Weights of a small image classifier: patch size [4, 4].
Rows from block 3, named by matrix and row number. Rows with one number belong to one neuron. Each number is 128 + 24 x the weight over its row's rms, rounded and kept within 0 to 255. All counts start at 0. Numbers have three digits each. After the name is the row's rms in percent of the matrix's.
# fc1: MLP up (model.blocks.3.mlp.fc1.weight, 512x256), inputs 128-191
# fc2: MLP down (model.blocks.3.mlp.fc2.weight, 256x512, transposed), outputs 128-191
fc1.235 095:176130129106146148122129123108096132098139130132132097155105158104130131098160111116131102143111118161122108139154132133144097113104129170151118159152132166101142143123104106083100116126160114
fc2.235 110:112089148139118090133101117119150125091097114141113188152111114131161070116109172094134114143130166128118177146175110121154147122113122114146092125108124120127073122116157131148167147151119152
fc1.236 098:145154116119148094140086147165152089193129131159122116119086108140128117098126158145118097161126145087139106159110135152161113107144137089119097097115143178123106101129157122120128127120129137
fc2.236 096:107123116120091134125093120143096089139106087094118125164118140102119110130146146132138140148103137138195108106176128131159122119095127152174100132135154140109119092121121141171144136107138142
fc1.237 101:132116187116102080135122140142103127122100157113141153144102164160104139166129106124105140150155112133124137095157085131158133111092124145155155086103101128136148120093120114071101140146088099
fc2.237 101:129161160112123165117151107133126156146133125136111134121127108132098142114120139116118182122101110125122146137093112117151103148113122126136116109106099144148154177141153170133137136104118156
fc1.238 102:103148151108101135141140123083116124114122135116112107151133118131119133144129132124156144142129143139187146106149121130104107100153154137168133164124126125142156147119129135081115134138128126
fc2.238 093:148085117151156124056131127119129138081116137171094123102170118122099141105118136113123085123130133102145093098149120146161161111125122097140135098152087145076139135149143154176126117155140115
fc1.239 105:119143133130098127128114134136137110106114151146127142126175109133137125104076153114109129143104089129131135130148161110135150103147107139165154101177120142090118162143147149128120127140116110
fc2.239 101:126114153101105115143140132091104180138090078105145149127158092149102115157119141172132112136101172087166129103143134139081147134098102095101109126142109144076134149193153062144175140138140110
fc1.240 102:119128129138106185084111093166152154124103106129135108160113127161120135122101125128150123153145131092149128126120106091153156104135145101147137099135138114085139118131140138139161138151138113
fc2.240 102:173131114093092073152139113138117122126092165142101140096121170123117132121115126128131128136121154134115139090126145134170109123131137155103103154128151132108113127155105132075129115139159151
fc1.241 096:142084134142162148126148146118157099152118076111140137118085106093145139132125140120138138132145166163139136181108131074154143111130140108107125137132104158128129124165118150090114089148094092
fc2.241 093:104170129158150116151126138116167153150109138143086145138123120129125135124114119149109131120094129065124098131083094126121113135100119127160121187093143101063150086117111123136130141106146091
fc1.242 101:143146149119093107114142116170123143119127138101135150133128170144130165103109133110170130089139111114146124191167162136081146098100190095118147121140142127072126155122152103135126134116099140
fc2.242 096:130112153136153104119109099178099111094139124119105118117113131130143131105110144134195154128101148128122116141112102081136147169153129139119149148139081107128128139111120126131158143105125131
fc1.243 093:145127137118141125105112129126136106069140130116140159152180133111103126138121121092096087145123147112159166157119130117149151155155149139082142096126097136116155142077113133161159114127166085
fc2.243 104:116096102153099142140112169146145114120167124125134106091110129141095098132088151133139141099149110131111131131119144132110097132100141092123190119160136130165123141145165109083107153163131098
fc1.244 102:142143156107126139122124144107118109140129079140124198070131094119087145116117129160085093131134125128105097166154094143157122158133099109083134129152141127105123166122124133134097113169155141
fc2.244 106:151122113168126142126098133152127137156111189154143093188129129084139126094083158110129113103110142107132182136099146072135134113108113105133117161141154169150114110143177092142148137139118121
fc1.245 099:126147148112144101148140118121146136138121089152181133090147117129123117113066156146136131127133144105147099114102111131101131104112106140093097121116128122097135136151122116124119126136118135
fc2.245 100:137102123132144135116122126133101108121108097077141104150123157128152141144120163165103121070131128142127146129140148157119171129160138152197118143098123113142108127125159126163117148136101133
fc1.246 102:178188155128117120141155152119137125096111154145152116150123113098122161158138124139092200098158081161144096139089116107134142150110148124118159140125095098135111107100121154130160130130155120
fc2.246 099:137129112154147120155065139110102095127133122139105129113125178136118122060160118128192106089126141149126122141131129109097083168115101117138100125121145138107122118088097125079135134130112103
fc1.247 100:166112149111099152143138132155142078144143126109097106156079134108100136152078140117098104122184172139139139120134145106173144116099134120128131122165160117163111150146109119105110124129109098
fc2.247 095:086137149139123149104101136080123123092109112113156111090131160125174106147164095126177166101114109154115154106173134163135128130121117139100154108135099099074170128152147124126150122132139161
fc1.248 103:121106146129103171093129177121111069130131105115100120136134143140121126087099164132124095096162093118125123141146118160129128137115120113159105159118113085150164121138122093128169090114140117
fc2.248 100:101168097125152151105108137074139153110099098129124136117158170109124133130092124114134141122115148159134119126144151100119082131090170097102135117164153125157167154109146143113135083104133160
fc1.249 101:112159107134107082135123112129126133149134149141101166102140114099102131142155127093146122090128154160114125146125103139141130109128143100110155097145092132151093093116171158122151160138095118
fc2.249 097:127179159183135145132149151075171112137137120120106134152126117111176139137087151139122133141131081166138108152119098132104100140122128171118113135142082114136177103121158135154092128136136146
fc1.250 101:109164156141168113105156091130137098154113104109108129159098181132115142131135122158157066152154138127094102118149105127149107095129168070138116109132126119161111132130147132094109133130120136
fc2.250 096:109160128147169139113137155172113101109129129130131098103148088128111107153120121110157135092150134139114103167161137141141083149158130128124144154112166121158171117113150118176136158132155102
fc1.251 101:144111132123135117106089140156176135147121134134141150113104176136078101097117116102156121141158147094143145142156100141099090090127143106154109132102142141122131126116134108089175130088122164
fc2.251 104:124116112109141146124128091112132142138104132103148112124081132158118147136121107107096137159125157146191117137147161132127101142108126140108144125107133128164145152107131189127101130157113149
fc1.252 098:125088157147097067138113118140115109136158125125122129164102140151123093116129137092121151112148128128130111133114117184120122105141102131108127146103103146140140143113103148119111102108159160
fc2.252 096:112117092158098144143171123130145157062140111089163138129126134116121150095154098148113114144169060154075162125089101135116111120120155140149142104139098160136110127110175104130150137135139079
fc1.253 102:155133113157115168075160079173139132161123107141114168153102122102076182105114130179139130103145104150147132160210090104107117132134136143124133124123088122151168159109103124117142147146085126
fc2.253 112:113149132141149098138110181083134134155164091096114120151143138137138141122111143098123175188093132140149194114116137194123128128125130104160152113140131149160135101116117121119135116144138111
fc1.254 096:128123132091110109090149118123084112130169166117093127139095121116147161078136101145155132096105168124129127110117148131148134129126132085079121096121105130150098137133117150100106131161147137
fc2.254 090:125099125141118124130166112142130100104170121121140132076125134132137082155149151136079101121129123117143134124142121154125137146112139136123103106163105149120120106125140124115122114104129123
fc1.255 101:135120062102155141152162163125103096142110139154116144162112143125112108099193138154156150134127140141108118165158142098138161079109146125109145127117138133095097171112113126103141119141130094
fc2.255 108:170133131121046135123137103163134139136127115145099138104125126108137125122106131122146109121105122137125172128145135155111155197108127150124140120111154119133110117097062135141083147136179082
fc1.256 104:135133099142121110125148129101139118148105129164113129132134108174110160107141089123162160133100137136134071119118116146130160151128098152117134121154099122128145147132115160110161098098148085
fc2.256 090:144133140150085177152131156122136119179133125131082165115112108088139112116152147125126053144187136154142105137133066126120138116153090161127144126148127160132101128144095102149111085116147171
fc1.257 105:146131169139163093149105138124140102126173120122164114112111147150117144081148165113164130121078114101134106151118130110137141093136154130098126162114103113163134121111138073151100093115131146
fc2.257 097:102060141171162119109088133124117127097163133126130140141176138149076152138117105140076153118140089070101136158143137111138113148123098129089123165135201077159099134119153117168099117126115136
fc1.258 105:114116133116095109150157115153127121146147101123111161135145096171172125083093137089116124152095135132132131142159142123087104121166103130121099132143134121133078122132138048160107111169139134
fc2.258 111:135132116147127134088105113150091160130128155112098098102120157131100133147080127169168141093132142146170088125114164166170145099107155129134087125143145101096124132077093154151112149127115144
fc1.259 101:197144157120157139126134146148135139179149171145122100100133125107185118119106111046132084135110078110138143101158173145154110151165104135124141155124147142138096140143110127138109124144133145
fc2.259 096:155146129173139127203105107141109176093140170145139113127121153116163108151116155095119138164133100097100110148110092139145115116091163130174141138125103129160149138127148155113090124127101147
fc1.260 103:104176134153113137108109112118149121120146122110130120107175106192153158177108124153126128136134163147125112116135130145152106139139130134235081096128101141079146119129114107141117100115124108
fc2.260 105:141104165156114108082158116134092160142124119128113101073162108115118098114119126149128099129154098143106173120168141073121113165155115111148116110152171131112111102143149187171116130151145176
fc1.261 095:121121109175081116112144098116141092128148081166173130116118109099099129118118137135133153135121116126134075107141095146146123097118153119125143157126168123116139123094148132150120082100147099
fc2.261 090:120105127137121146133102123135125098117092147166134156154152128115133149131133140075147184084133123137124137128101137116101126167131143124120115125131118127097165165157150132113115104125125149
fc1.262 100:165111075129088154154110098141138119116132127103200123113129146134184098108112113128165112106116121141125106112116166151117134095141192101115102147129135114146103128178131128141144152115165122
fc2.262 104:129149131152124143119113159121154132107086152147077095127124124131099149144109123120182119114113164195141100148156121130138135114127142124095100124122132112098128103095156091137107130166133143
fc1.263 098:131061104132096112086135122092108119113118096100149130130161132092142135120127103161167112120111158146119092155152125174129103114107141116145122139118122157170151154132120104121119150127124156
fc2.263 104:117146114113125147135122152120114096144116127120120142142151135116115120138079147156100072139138139140112155110155164116126120156133106143090100125184146136144118163100162131109125127145098129
fc1.264 098:186120131164136123100151131127162094149145101124109140156097171131102106096170156117067141130115131127118122162109141121114127122134099142149107143158120161122096145136144108132106147102126088
fc2.264 097:109144115104096121152144136133149204099136124157128102096124131127099146130119131110115168074111167086128128148144109107115164126125152117099132171114119143133138099125179144111143133106125141
fc1.265 094:175118127146131124133134151168143146071120142142088119123060165134112105098151143164134125158129110163110147101138164173120116112082162106145101133113140148185165165134139088109113122115126139
fc2.265 094:117153169137123168129157091141089112125175161136125122125124134149125115156114127138144161130152115159129116097168128096130165160099111144116172157091159137120102119114090160134112110131111175
fc1.266 097:126196165115131148105143129118101159144119119168164175112131080121108070097155185106103115160079135153154107134122119168152144123160073119185110097136103135092113145159141121087115120110133125
fc2.266 103:145086139135116139128131114132144128124103120074125102150140139163173158102150130128156141129127116131065135175130085120071130119138113146093135096146155172156133151130132152125131118172121073
fc1.267 098:155161163158150126064129139116180121152155100085122099128120110151130125121123101154140134124099102132128168157121130114125128142090099154136182158155134087179148125140165119108127112144141131
fc2.267 103:138132125109132126136123106182100142122189165135122150161147121095090115176137116148111151112112086166086084145142132151164079107103121111144121086132132096113110112142125129103141122134140149
fc1.268 100:160141111111122140163100147105105162116137118104115124154141129136100159163113091121137137136104091098139135121092128151124141138116159173147124115127110105107150134122131121155107140142134102
fc2.268 095:123115095130115143122125156118130102132152131149108143099103153113158109102120082155105134122127134114122117082115101096158126107152124108142137092097163144121140097175130084055115117118157120
fc1.269 095:164131104137132088129126093109143135136110168089106126129115136123117144147133156103143197097096102114186094175186109097125100118116104078131138100148137156132108100085142181119101099173113157
fc2.269 101:146146124136101141104130166113107103141149097179157128140134162078147143137113139141084145156128146146107130108093082140130162146080115093130114125104137096143153148151140108123125101079132113
fc1.270 095:107148127139132148107096138130110178135110149137104121079151147110157137165113102132125165145116140127113139149081113142139126120130118101072137152139136076140124155102126079124137106174134131
fc2.270 101:141104118132138090141096111162115121118124088087129124112135064153121123132136121113136079151103137121095125141114122123128100131159154173163103137138100180115125090130170188156106091118146100
fc1.271 099:127124115147150154111130141108124142133146116152139093157124085137117157126149142147128133166170088136160101146100121151133167117100122116124149128155104137109146071156135146098114112082106102
fc2.271 101:091138118125112119146152132088156146120141102163144150116148119182093143144117145120119086153124121127087153152148126143128124114127162130143116154105152101147106092143100112114114162149112105
fc1.272 103:106120156121108076131164160161159097133170097153112119100136136139113176080110129161149107091127125153130124141123116161135157150107118138158131147156129093117143150117095109129135121146123117
fc2.272 104:083112125128140162140169144134133176109163121097166107139152136123184098122141109098129130163123115128163131147085102146139138129127106118083119117132112150161109130120144133158120161083136144
fc1.273 104:087128096127154144091116123153175165154139125141074146152171092129098144110120141105106106114091147151136128147164091125163157116145136161089137151150169183093130106144154099108140119122130150
fc2.273 104:147126109083116170137144151160148082099149137159126129086176126166191170155177129113179106099081153112133153119151120120106121152121135110161118106134106129123182092143145142144099084117110122
fc1.274 099:132126098114128168147096170114134106131101109128101162163136160096141095085090158126182142142134173136125145102113130111079145120128115103133131100147118106117141122144098108095123085152124088
fc2.274 108:141133124146156092154128107115133112146122146161137152089124150150161094144119095164157190133095090132086117122125127146084127094106112111113142118126131132144106112101119132133159092137081101
fc1.275 101:133091106155106138134121135128153115150116149148108153157121116138130121102126126145136128138139121139108125162161166140120092148135116120159115115127136099119150118171167136131173123098118138
fc2.275 100:121178110135121172117146110103136144131139154124141142178136139130126153132134109132145115139150163140102115177113139093092117088138104114074103137110117123146110113119131119109126086133123149
fc1.276 097:103139133159140145128150094108120140128162126167153097159108134128094137122144102097129141082096117149121096118132126155138119155121156102112113197105143127146106136149141130170108121107117140
fc2.276 099:171112164147113128129138135136139118127099125093135154163161109088133072118132108065122168097128149107142112123109174143140108129111116132132151129125138121128159144086122137121155100126122110
fc1.277 099:124168133130165146107118062114126117128146112132183116156134099118125174103135143104134122075134151136133102116132120124115113100121112144096100112100139115136174136142084138145112131146116112
fc2.277 106:141112177103161110100106171144147140111097119136110138141125109138131122125124107120115124104098062147181118112149146127176146163129093173146100111116145175161108115115097118133123144122126135
fc1.278 098:109139110113144151154096131135183110140114124169137129120110131117098135152143146133119161086159087167107123140114128153115139149129062099095113142163134134084093150128192174131111145142097107
fc2.278 095:106132163132103168144100146121149156110079120129138111094147137186110108134085141100093109150106130149107110079106161132100118105106119146133108136139111112117098121133110140146089159133136128
fc1.279 095:166161119135134084094116100106135136120113106132152104094110143076105150138087114106148103101121103132110098120104144082108177134075138104134107125152105135094136101159156129143133109097145149
fc2.279 094:106088124134099153128150117132110153115122143126104171071063145127118122113138114147153159147066131112167108126149127096138105161135118152105121132135083109138107172139127184156129142138127133
fc1.280 102:109159097170094133141143142113157163110080131120145102123132136123132136134151113129163157126164088110151127174154090147121141135140123104102119115128155111127090070105110100116136111109141123
fc2.280 100:114112101103137117102157121111123056114158152117106141135136155129107147161131108133110142139124112136138105123139084091134069154111130107143170132100146143121139180080128140094110151124130131
fc1.281 104:152103089130146118161111098102153111120132186077130130127134145118125104076132112134152133175111144120164161124117132120101125136129150137142123099180138100165092089150140133188130113130114103
fc2.281 104:113122109109123142080112166159113143118122149145162129110126109087106111176090113133169100146169180104093143100138112141142113133095105114140128106067122121134102118136092106135158134090138135