Rows from block 2, named by matrix and row number. Rows with one number belong to one neuron. Each number is 128 + 32 x the weight over its row's rms, rounded and kept within 0 to 255. All counts start at 0. Numbers have three digits each. After the name is the row's rms in percent of the matrix's.
# fc1: MLP up (model.blocks.2.mlp.fc1.weight, 512x256), inputs 86-171
# fc2: MLP down (model.blocks.2.mlp.fc2.weight, 256x512, transposed), outputs 86-171
fc1.320 105:116107152110143132129106072167149130107189139154119125146089114132140185133132133087196108101106168141104118060087122106115108151060102141142075111127127141181140109130104120055073125121118135131105131077151154143144138190170101101156116081152161064153091091
fc1.321 099:144106130156137145145087091105129161146125122074164052104090143109150094120113114121107150111122104079141220159099188081057113142100132147124152079103149134133121101129153145136157117128185133181101119172156124147073065139078189094157096132129151105147144128
fc1.322 095:061170148092120086144160088135092151125143122164081134128141136129128138142169162109178132135079202127078143110185128143095124118113158103149135124160151175121072094128116152145126139066091092166158119102133093138150074158134113092152185137128169118136111140
fc1.323 105:130182118116114120207063105155190170078127071144101154131135191128163143145120144109116179147093153117140142075195091086130203197115147118154133110105178126134114084114072138132101138126118126127169108115110095105109133141144151152144154158094097170091102133
fc1.324 102:137109124110142125114099140130099169098104101112127100158122161159104087157123080116179131037136159075136072123071130157137107115077135137127155116154153133132169126210143101147161134143136144151137090100107144096184142161185146150123099168061163110107117139
fc1.325 106:137101157103058148100159147109159089165087175132112146139064094126145166109125100139106129086119152112118164103201095126122125126077105098115098098109143074127192148091129160174176155092102145130121136135144155119092127132115123129086104094129189161158117181
fc1.326 100:119135130109129113131070129158124090072133153121112092119104075208153148114178099134137130147153124169080096131121103122170107094215121125091119133102063133150128186159118108073125126161083151154136110121082134129175080140078150137131126105178152091068086128
fc1.327 103:218160105176131185137116160145137123170122100144102160147125121148171095082142114083152114152125126077138094047079096150166147177156115127169138154119091168144106140163155155126191070122100158159092096164120114146082197148127097124069105101125128173072107141
fc1.328 102:105111194143102092096095117129129121091122139139181120067213112165135124115158182111182187127085133133094131067103126179141135116097080139100136076097063158124125093122150181025093166126142172120173139096150093136152113169155089125152086137101167103122143144
fc1.329 094:084091114149137135173089107143128120148226135186118166144132157088175151128092138131102105093117141156156123109165147099168143172106114090151155073117138209142144096145060159129135144083108097140169151139174092103188105119134113111153150166120127150157131126
fc1.330 103:155113135088141154125116157126138131138109107066053148119122184110189064175167108142129149153130175097126128099126163140092126127131111156110062167155106124129139177130123121137157122185171097108192155132176109142138137135124125148076126133085101147132126090
fc1.331 102:097081115149108099104129049110095073134069148123162112112149081144160092142085116171136167113082073088170089117137099083173148184142132128094171102125145098110113169151152133127152100122082132140150161147125150170146139176153111115105153061142222101162128136
fc1.332 096:123179141111169077194159179143141102108112086083055142187113168113119171095159114112080129161101125153128163081195128134106150132135167157122120178106174081166081120162132167138123155161079093145087086112147142138112167108164160157147150174136206164117228097
fc1.333 096:132149089161057114162128132183131107158090098052169105145080155077171112115143156099120090151164139158149135154170143121116068145088129109114087076145199094146143110203104153106102140162146167162046118177112139154194108108159118104094096195119118153139145103
fc1.334 099:143138179162152142084104178138113076145092150133152148106097117175156112120109130064165122152136230157147142069114094084098122134133143168154125118132124138108151139159205105161132070130076094108110133144119158121130138159136138050132172140162127133132110038
fc1.335 099:079122159104170149107110142182099052134127136090108122120119134115166140119116143159133088135151154115145142100153112133098182135157134120125079142101177109149070142093123138107110156142177084167089138155077170205146120078143118135099164143102225111170163106
fc1.336 096:101122172081206104125150125135153175121111214141132142140125102116039119162132125075158113116140090121128153106150146120125041118134138119129100135117133152144170124114201099144186108145124136089165187139114176123142087092139082152118141139119129131126121122
fc1.337 101:137104114131216070088087114143173092138140108107210089112114109117124122086082182110127170119172067092081143097122122116123165101123105069184082117148151107097089084112133117131071146156147081123183107102130138112091158124178132117083107083146133140133110160
fc1.338 101:128110141082153142095114088150139088195144164126133122118086089107170126113096172148090135160105150162207169088143156134119222133105065098177079130084117131175118058112105148161173145141186163128146172149144110116108111107141114091130121067074139075153119138
fc1.339 105:080135094062165077151139115129132140133124141130115157121111126146088136094100178100160123097090078076154115151198167109153152107148146117125135052187138089148102134116115106111147092081150111208128111104134205119159164168120076133166155124136163080089152096
fc1.340 097:159131113118069136166128146164136122101164127082175136134169134121150096130118168176144175109109192105157167169171157124101121123142068132182123125182142166151116129135122183050083111099096140094103158143133203089189123185191114141086066119138092048059071123
fc1.341 103:182131075097130156106099193120109147130158141136081150152184153132163149100106144120137129146087134140109118030080105148144123083124138137143183149094182168115188139127158064108138127136136136168102158151120092123051137082111057130126056179034143141144127124
fc1.342 095:143113197195080157136097134162137124144137142136189145108195127155158089061113137155147141131122105090140107107143165133093124140130111167142119162123144099182145164146144130108128148191119147135121063147148160092118131140139158127117125111106097099131120192
fc1.343 099:068135151087108173127166161127183125121093137074116145148137070143117111134156075118146161164083122193120148135143108081096139166104176115149108125121114116113146118136138106097125134122132169168130148128041173148121172159169110183136133118117116118070179140
fc1.344 102:154115086126167137117164132163179120133110090102172081134071102149113143161075182149207150169168075142111069163065170108146130104134136090117128141104099184130123086159173105132117118165114060159117113155126131084167116182117155166103122159095135109105133128
fc1.346 104:194171147148158162100174114106117146143166166146152088101094151128080115136073176087132132157150106160114161115072134087121105122181071111067112163084145151134186158102129140120097215147103059096101102095100120057144151126089160091082124130156142178113115147
fc1.347 100:088170108184063033112175093108125108116108132117154167109173165125211078091129146184155143169177114135166104140206093073184114161171076192124076135097106144095100113147156109096130136142168073134166155086107068174161127142121135124129067117081148153134166136
fc1.348 104:078123088110141104115142135119141148113115116161136121161128166146093124141060123094085147115152096108159131132149157133134089110065102083160041132062144138144107153061121097131095160121110146116199140116121081067200145149115116083129132184140132164124129078
fc1.349 098:139149129147095145131088149141085077127090155081106189130110178141167133099162096082102112182082147076158124100079131100103132122146150122127124190108155151127096024161146207109159190130142098080176096140097167192132157137096142139148152167144097184132109119
fc1.350 102:149145136178090146123110061122164097122158150166113161123145134144142065105149199127181190194108089117075085127087153130136104134145110097178136142109138075066121128169127160113156084136172169122101162101098123118134053133124097140152184072044117124090104107
fc1.351 098:143165192148056167102105103158119114153168119090140115072123097114096118180141127120206143140162123078101100137099069161063108075115068157185084086121123121137087099059138165147100150058139145103168108148116161082151130180114137172108126091109133098104145146
fc1.352 100:122152093127120150073061156111099117114147176114134121105152110128165121110057112128097147102096135137110139132119117111125155206152123105041083144131113123124148077197072182130111129151107182153121192096137138131164111115119148080133187049105155097186090141
fc1.353 105:109096126088133154095119138117126160124155174131157152084092120156125152088125085149135118133109145164160108137157126088119162099127145105145120037189035112082143099113148137125137166167143100099120118115139209151144151194165157066116150122075107116136151099
fc1.354 094:130170158188160073118102193116188101132110087115117073135104098116132185100115091149149138107169096173061146088121094142148121107151136103128110139130090125110115034111137167081149156113123126152164174122132084094102129122147132109175133084125125184116100082
fc1.355 103:186158080060173107133120096087076132128089150116210150169138142114126088120155151148168148153093121099177118089116152119094125121107155158123150121064092179151073135131104098108160172143142069144113109077141158134145149174172090103097080129066108133179108132
fc1.356 104:100093134142106086176094041194140136160093158108102173152116083183113114136158126151139174149147095087095071087145071090121128098153146124169085102106127105127090158152082160203108185119155127159134164124141105109109109173075092117123148117158150145075096113
fc2.320 110:101130090144053159181106100160156110159080139152131117111158128160157037095145167156122142104131147118131153101152116056137162146209085111125099185152134170100109097146090095105159106182155135153129161150111082162175151151066165084150127164133110119154103145
fc2.321 105:128159064146132124114139106151161104105093072111148176181133160240146196130114150130122114173129131102114122100093137128185099097175093116146099146123078091064115090133154094167132151120190112164057124115127141169164097162154135081120119142141111175152158126
fc2.322 107:134149124078130119113127154096100115123132111112126101150140075108105165177130151141075160108173163138156136163146120154184153175112101175169156120131151178092154166117083096163167130126124091084049063102190125096154107188085131122108120169082115156142096116
fc2.323 090:104083064131113086097148181141079096178161139175074102065123140159129145146126078093168115113083133144107107155141082136085139125166108190173105117094192123152134149104168139122129125163119076150131161117086115122104171120124140086139165112154166100109180134
fc2.324 092:100136160154117110066064175172093117135109109070118182125209091197102138127107165100121144132109170146053145127129086148123081131138125128117094119168184131116104135089165135110140185124189149073141137112139141138149077154159082197184152194188151113103128136
fc2.325 100:121120111118171192143182133101146192144090115162129115126189080090151159156128136130203114101045121126107060062124093070141109137128128155072191150157112101113105103170143141079099088136090125121103110191126145200148087117184090132131087149141158102116168154
fc2.326 103:087098118116111091122114098102088165107149115141096173156142166122141081105097125161112174120155148142174146143192133118126191140125132170129151070114111155164094132109137119206106096130133159152125096087176118149138090124143168112136131177150118080107133152
fc2.327 106:123119100093164166152112109115126138173108122074149102145128140175105113161095082136084113138158136117085172080096109106132152131106071157101102117148181093194064100151138123089032176067124171107184174106142145096087077142077091151145155139137117108101154086
fc2.328 092:126108146151180141185147127102174124107069121103123086127107135132070121118137090116065151132157089130131110103181107174103139158114110059102171157150139151101072138173111098192131102141013129141110151129115144141096145128184145099125163162153109142147097118
fc2.329 095:120126089161072188131079106136103116168127124105069082120137114157126127115094101071093151089114127078177137127103169107128138136097192065144111116200094131129072167122162157123107066122122112101098089135180125157190087100161197159102125144113151131132153127
fc2.330 103:124134171134144104151112098098167145161106149098145094115144192130110086135175123139130114137136107119072079141142084095123093080191085118166169074165127087200093138130127139080130177052098120105115132164081128160133185108170150148159149081112073162169151157
fc2.331 106:082158178114129177097162096146142141143130071116107193154126120121145153150155130104092099149147201086129123169085141218148179089106164126154110119110073120132141117191180175180115113192153130106115086140100141128128116143129168121159111076129118135125157083
fc2.332 101:086077028109149156105077165077079091141171139145166136165123125149189165193068108136149095123119150151104129121084089111182115103155126153069129108144113123105150105111135131087139115153164161147126108050158141139151081155111138141150143144172155152132114160
fc2.333 102:120137126132138150151079093183182201123130121115145119094128131144123071080085138133157122078087079103160118142113100109133159212171160113141120156177113130165115164099190169089116099126132074108104100090104113116127162184098106176153134087090145124138158105
fc2.334 097:117066126070137112156148123095094202133192152088100153104138111165141157111168161141080190157127174129137107122067172162114142164173128132148109196150084170135080139099134122151105177071139143127167133159194139137151075109066123153080123136061091119108113166
fc2.335 095:129134126136082123124098174134102186168127102097083135141124157077171141165171123118090113145121080099151184113149113157137126139135165143095136170113128119063174215167153089108094117102159085156136128119133181098075121143159124196186070089141148154126096135
fc2.336 091:085167125162120075163196135090099143195141129149158131145131075117157196166105113160129081136040162082083112143103162120111099140160157132093120129090145106076155166119130163135117142121114167172064184121111145094129114192117137138099078113145137106110161129
fc2.337 085:131125129116108120135132148125085154112124175141081137144115137169087123127097123158135109147060166138086128161157117131122128101079110158095149160176145046118147126170141142168131138126115105187208124134163095163122075153107110095140044142089127128126088121
fc2.338 103:115086118140135147135129120157064094141140143049104146122152090219131124146156116142136133080103100152110117163110156162109124185211163122109109071147171128076160091066145111117133062162126132077105207144094130114173094180151106092076177129131137187154124163
fc2.339 106:135110125137096176150171119128148085127113117135050063208077150077120135152132104144073114121156110144125110114079141151123104072100166134162128211103173093102152113044117105162096119037181078110114153112097111150130102104114139083113107089087168161136127126
fc2.340 107:147112149166150140160126123125137134161115118121125145125141116172101106143115112115169133179175072097121073096080116079104102126101122141168133139123156061213148128115054149185116146151195143124103175085088098136063129044100140093085126126083170099145217172
fc2.341 099:135108150175055149156083091199169111123100148129167176106139131160180079119125113093113124103086129149149081133173142168099134156117118107122138091183098157095070128156208160070085172070087161079182125106139109126125162122107151110088106105170111156150120065
fc2.342 104:142167167144092146140164133167086138102081151160126131104094108118125138202135145087142153152155106092133109145134008132154130157115158122106119177109144172138094139147142119161107126103110108143118114149104090150160118080185060140170099180167144111153064088
fc2.343 106:132171128108127184109118152154111139119138144146197116119124142124097081087131152135116170142162132122082197171106114113087106104162106135146156103090115150139132084091133090158095111188122152054121143103101140074085088137153173159116124163070115189176067137
fc2.344 100:143169147118140081113107152111142074085146153092162121108183152120167069116095112078122131117027122103105142121077184167158163087137092144118108142125100108097158143207141149180176188111122131126191131087109143138098135075118069153126135121127103185135081130
fc2.346 100:091094143115153098174081115147127122129109134092101097173074133053112147116156121159090147184130082170100125110206157136165126103149198091144172112140072154140065106161137106183148091137138134116107087172094153163102117104153201191157089170128173071120134168
fc2.347 096:158173105144137161165116167189152185106177081141111079125088078142129102136129076128095154101109155133091206126143162118112114098095099117142168155102188125184121127080105111133155066132154159119117131111083120118084120125203135132138114099170160079091053155
fc2.348 089:153126143130125126158136169112158131180107154085125088162144096070136140195172112146141167126125146075160169112088142035108091152135057125058153159097196160103171095211145193147104091161139113127134169152106137087096119123171141118123051077148155120121113186
fc2.349 093:089156105151136088131116100101118160115170127143150134105144112185109105096085090205151164186151092157098088160190114162127179137127101160134128127146104117093185144112188117133103054102156155185070151104123085190141172090069168154056079130102086170090169160
fc2.350 103:102158128137122167147094151082076152163104113134136169083136106103105151099068088109124143093079160127143163177131101146100122093121163128182106155129158139140076143033096131100155204133093155131119119114195092088178145103145158092127119143169176161159174155
fc2.351 106:137082146072137135184184165117139101090097149135101107175123100122162087154188131124108155126170090087106126132117101127102157164153105066102110111140146118109096195156045129130140157148102190161154131163103102125104180139142108162099129149176181176082134090
fc2.352 110:112044135158147094127113129162177166138191091151120188146099118100125168049178096104103121126158143097091126113106135153104120075163116153126088171096183079057050153136156128116131096121162123148180125180100082126145097158099093162064166123113106116144153138
fc2.353 099:153092144184103135207133166183131140145110121101062176094178112104141129123117106149148087089052137136071179096109110141109134144193090160186132198134157150158104139162135138137162132163120086100122111109140123164046092171085096140078139188116151126100131201
fc2.354 099:124135078138129104153167130113080133171122156128126116073162115105134097052126092190120170158122115101177123127006146097147083182118069177138153108124124057157148050153103153094100111136095138156163138130130113143104117145148104102125133135123100086132144188
fc2.355 091:121129138129083127057143118124072097125170099128108151147167108176134103115097125107164136133165174155107141158131111167221132177139080112139143117115142121179150159153154098093128134095192185101123154171107142108139112188106146173107097151144092126134104159
fc2.356 101:081083160152134081155154153124154122161159092115080161116135127077119135134154161117126130132121152121131091084131160149166164113152112121120134129060159132095121141111091122121082138120093088116126076068173131126168075141120123128130128109110125134139134155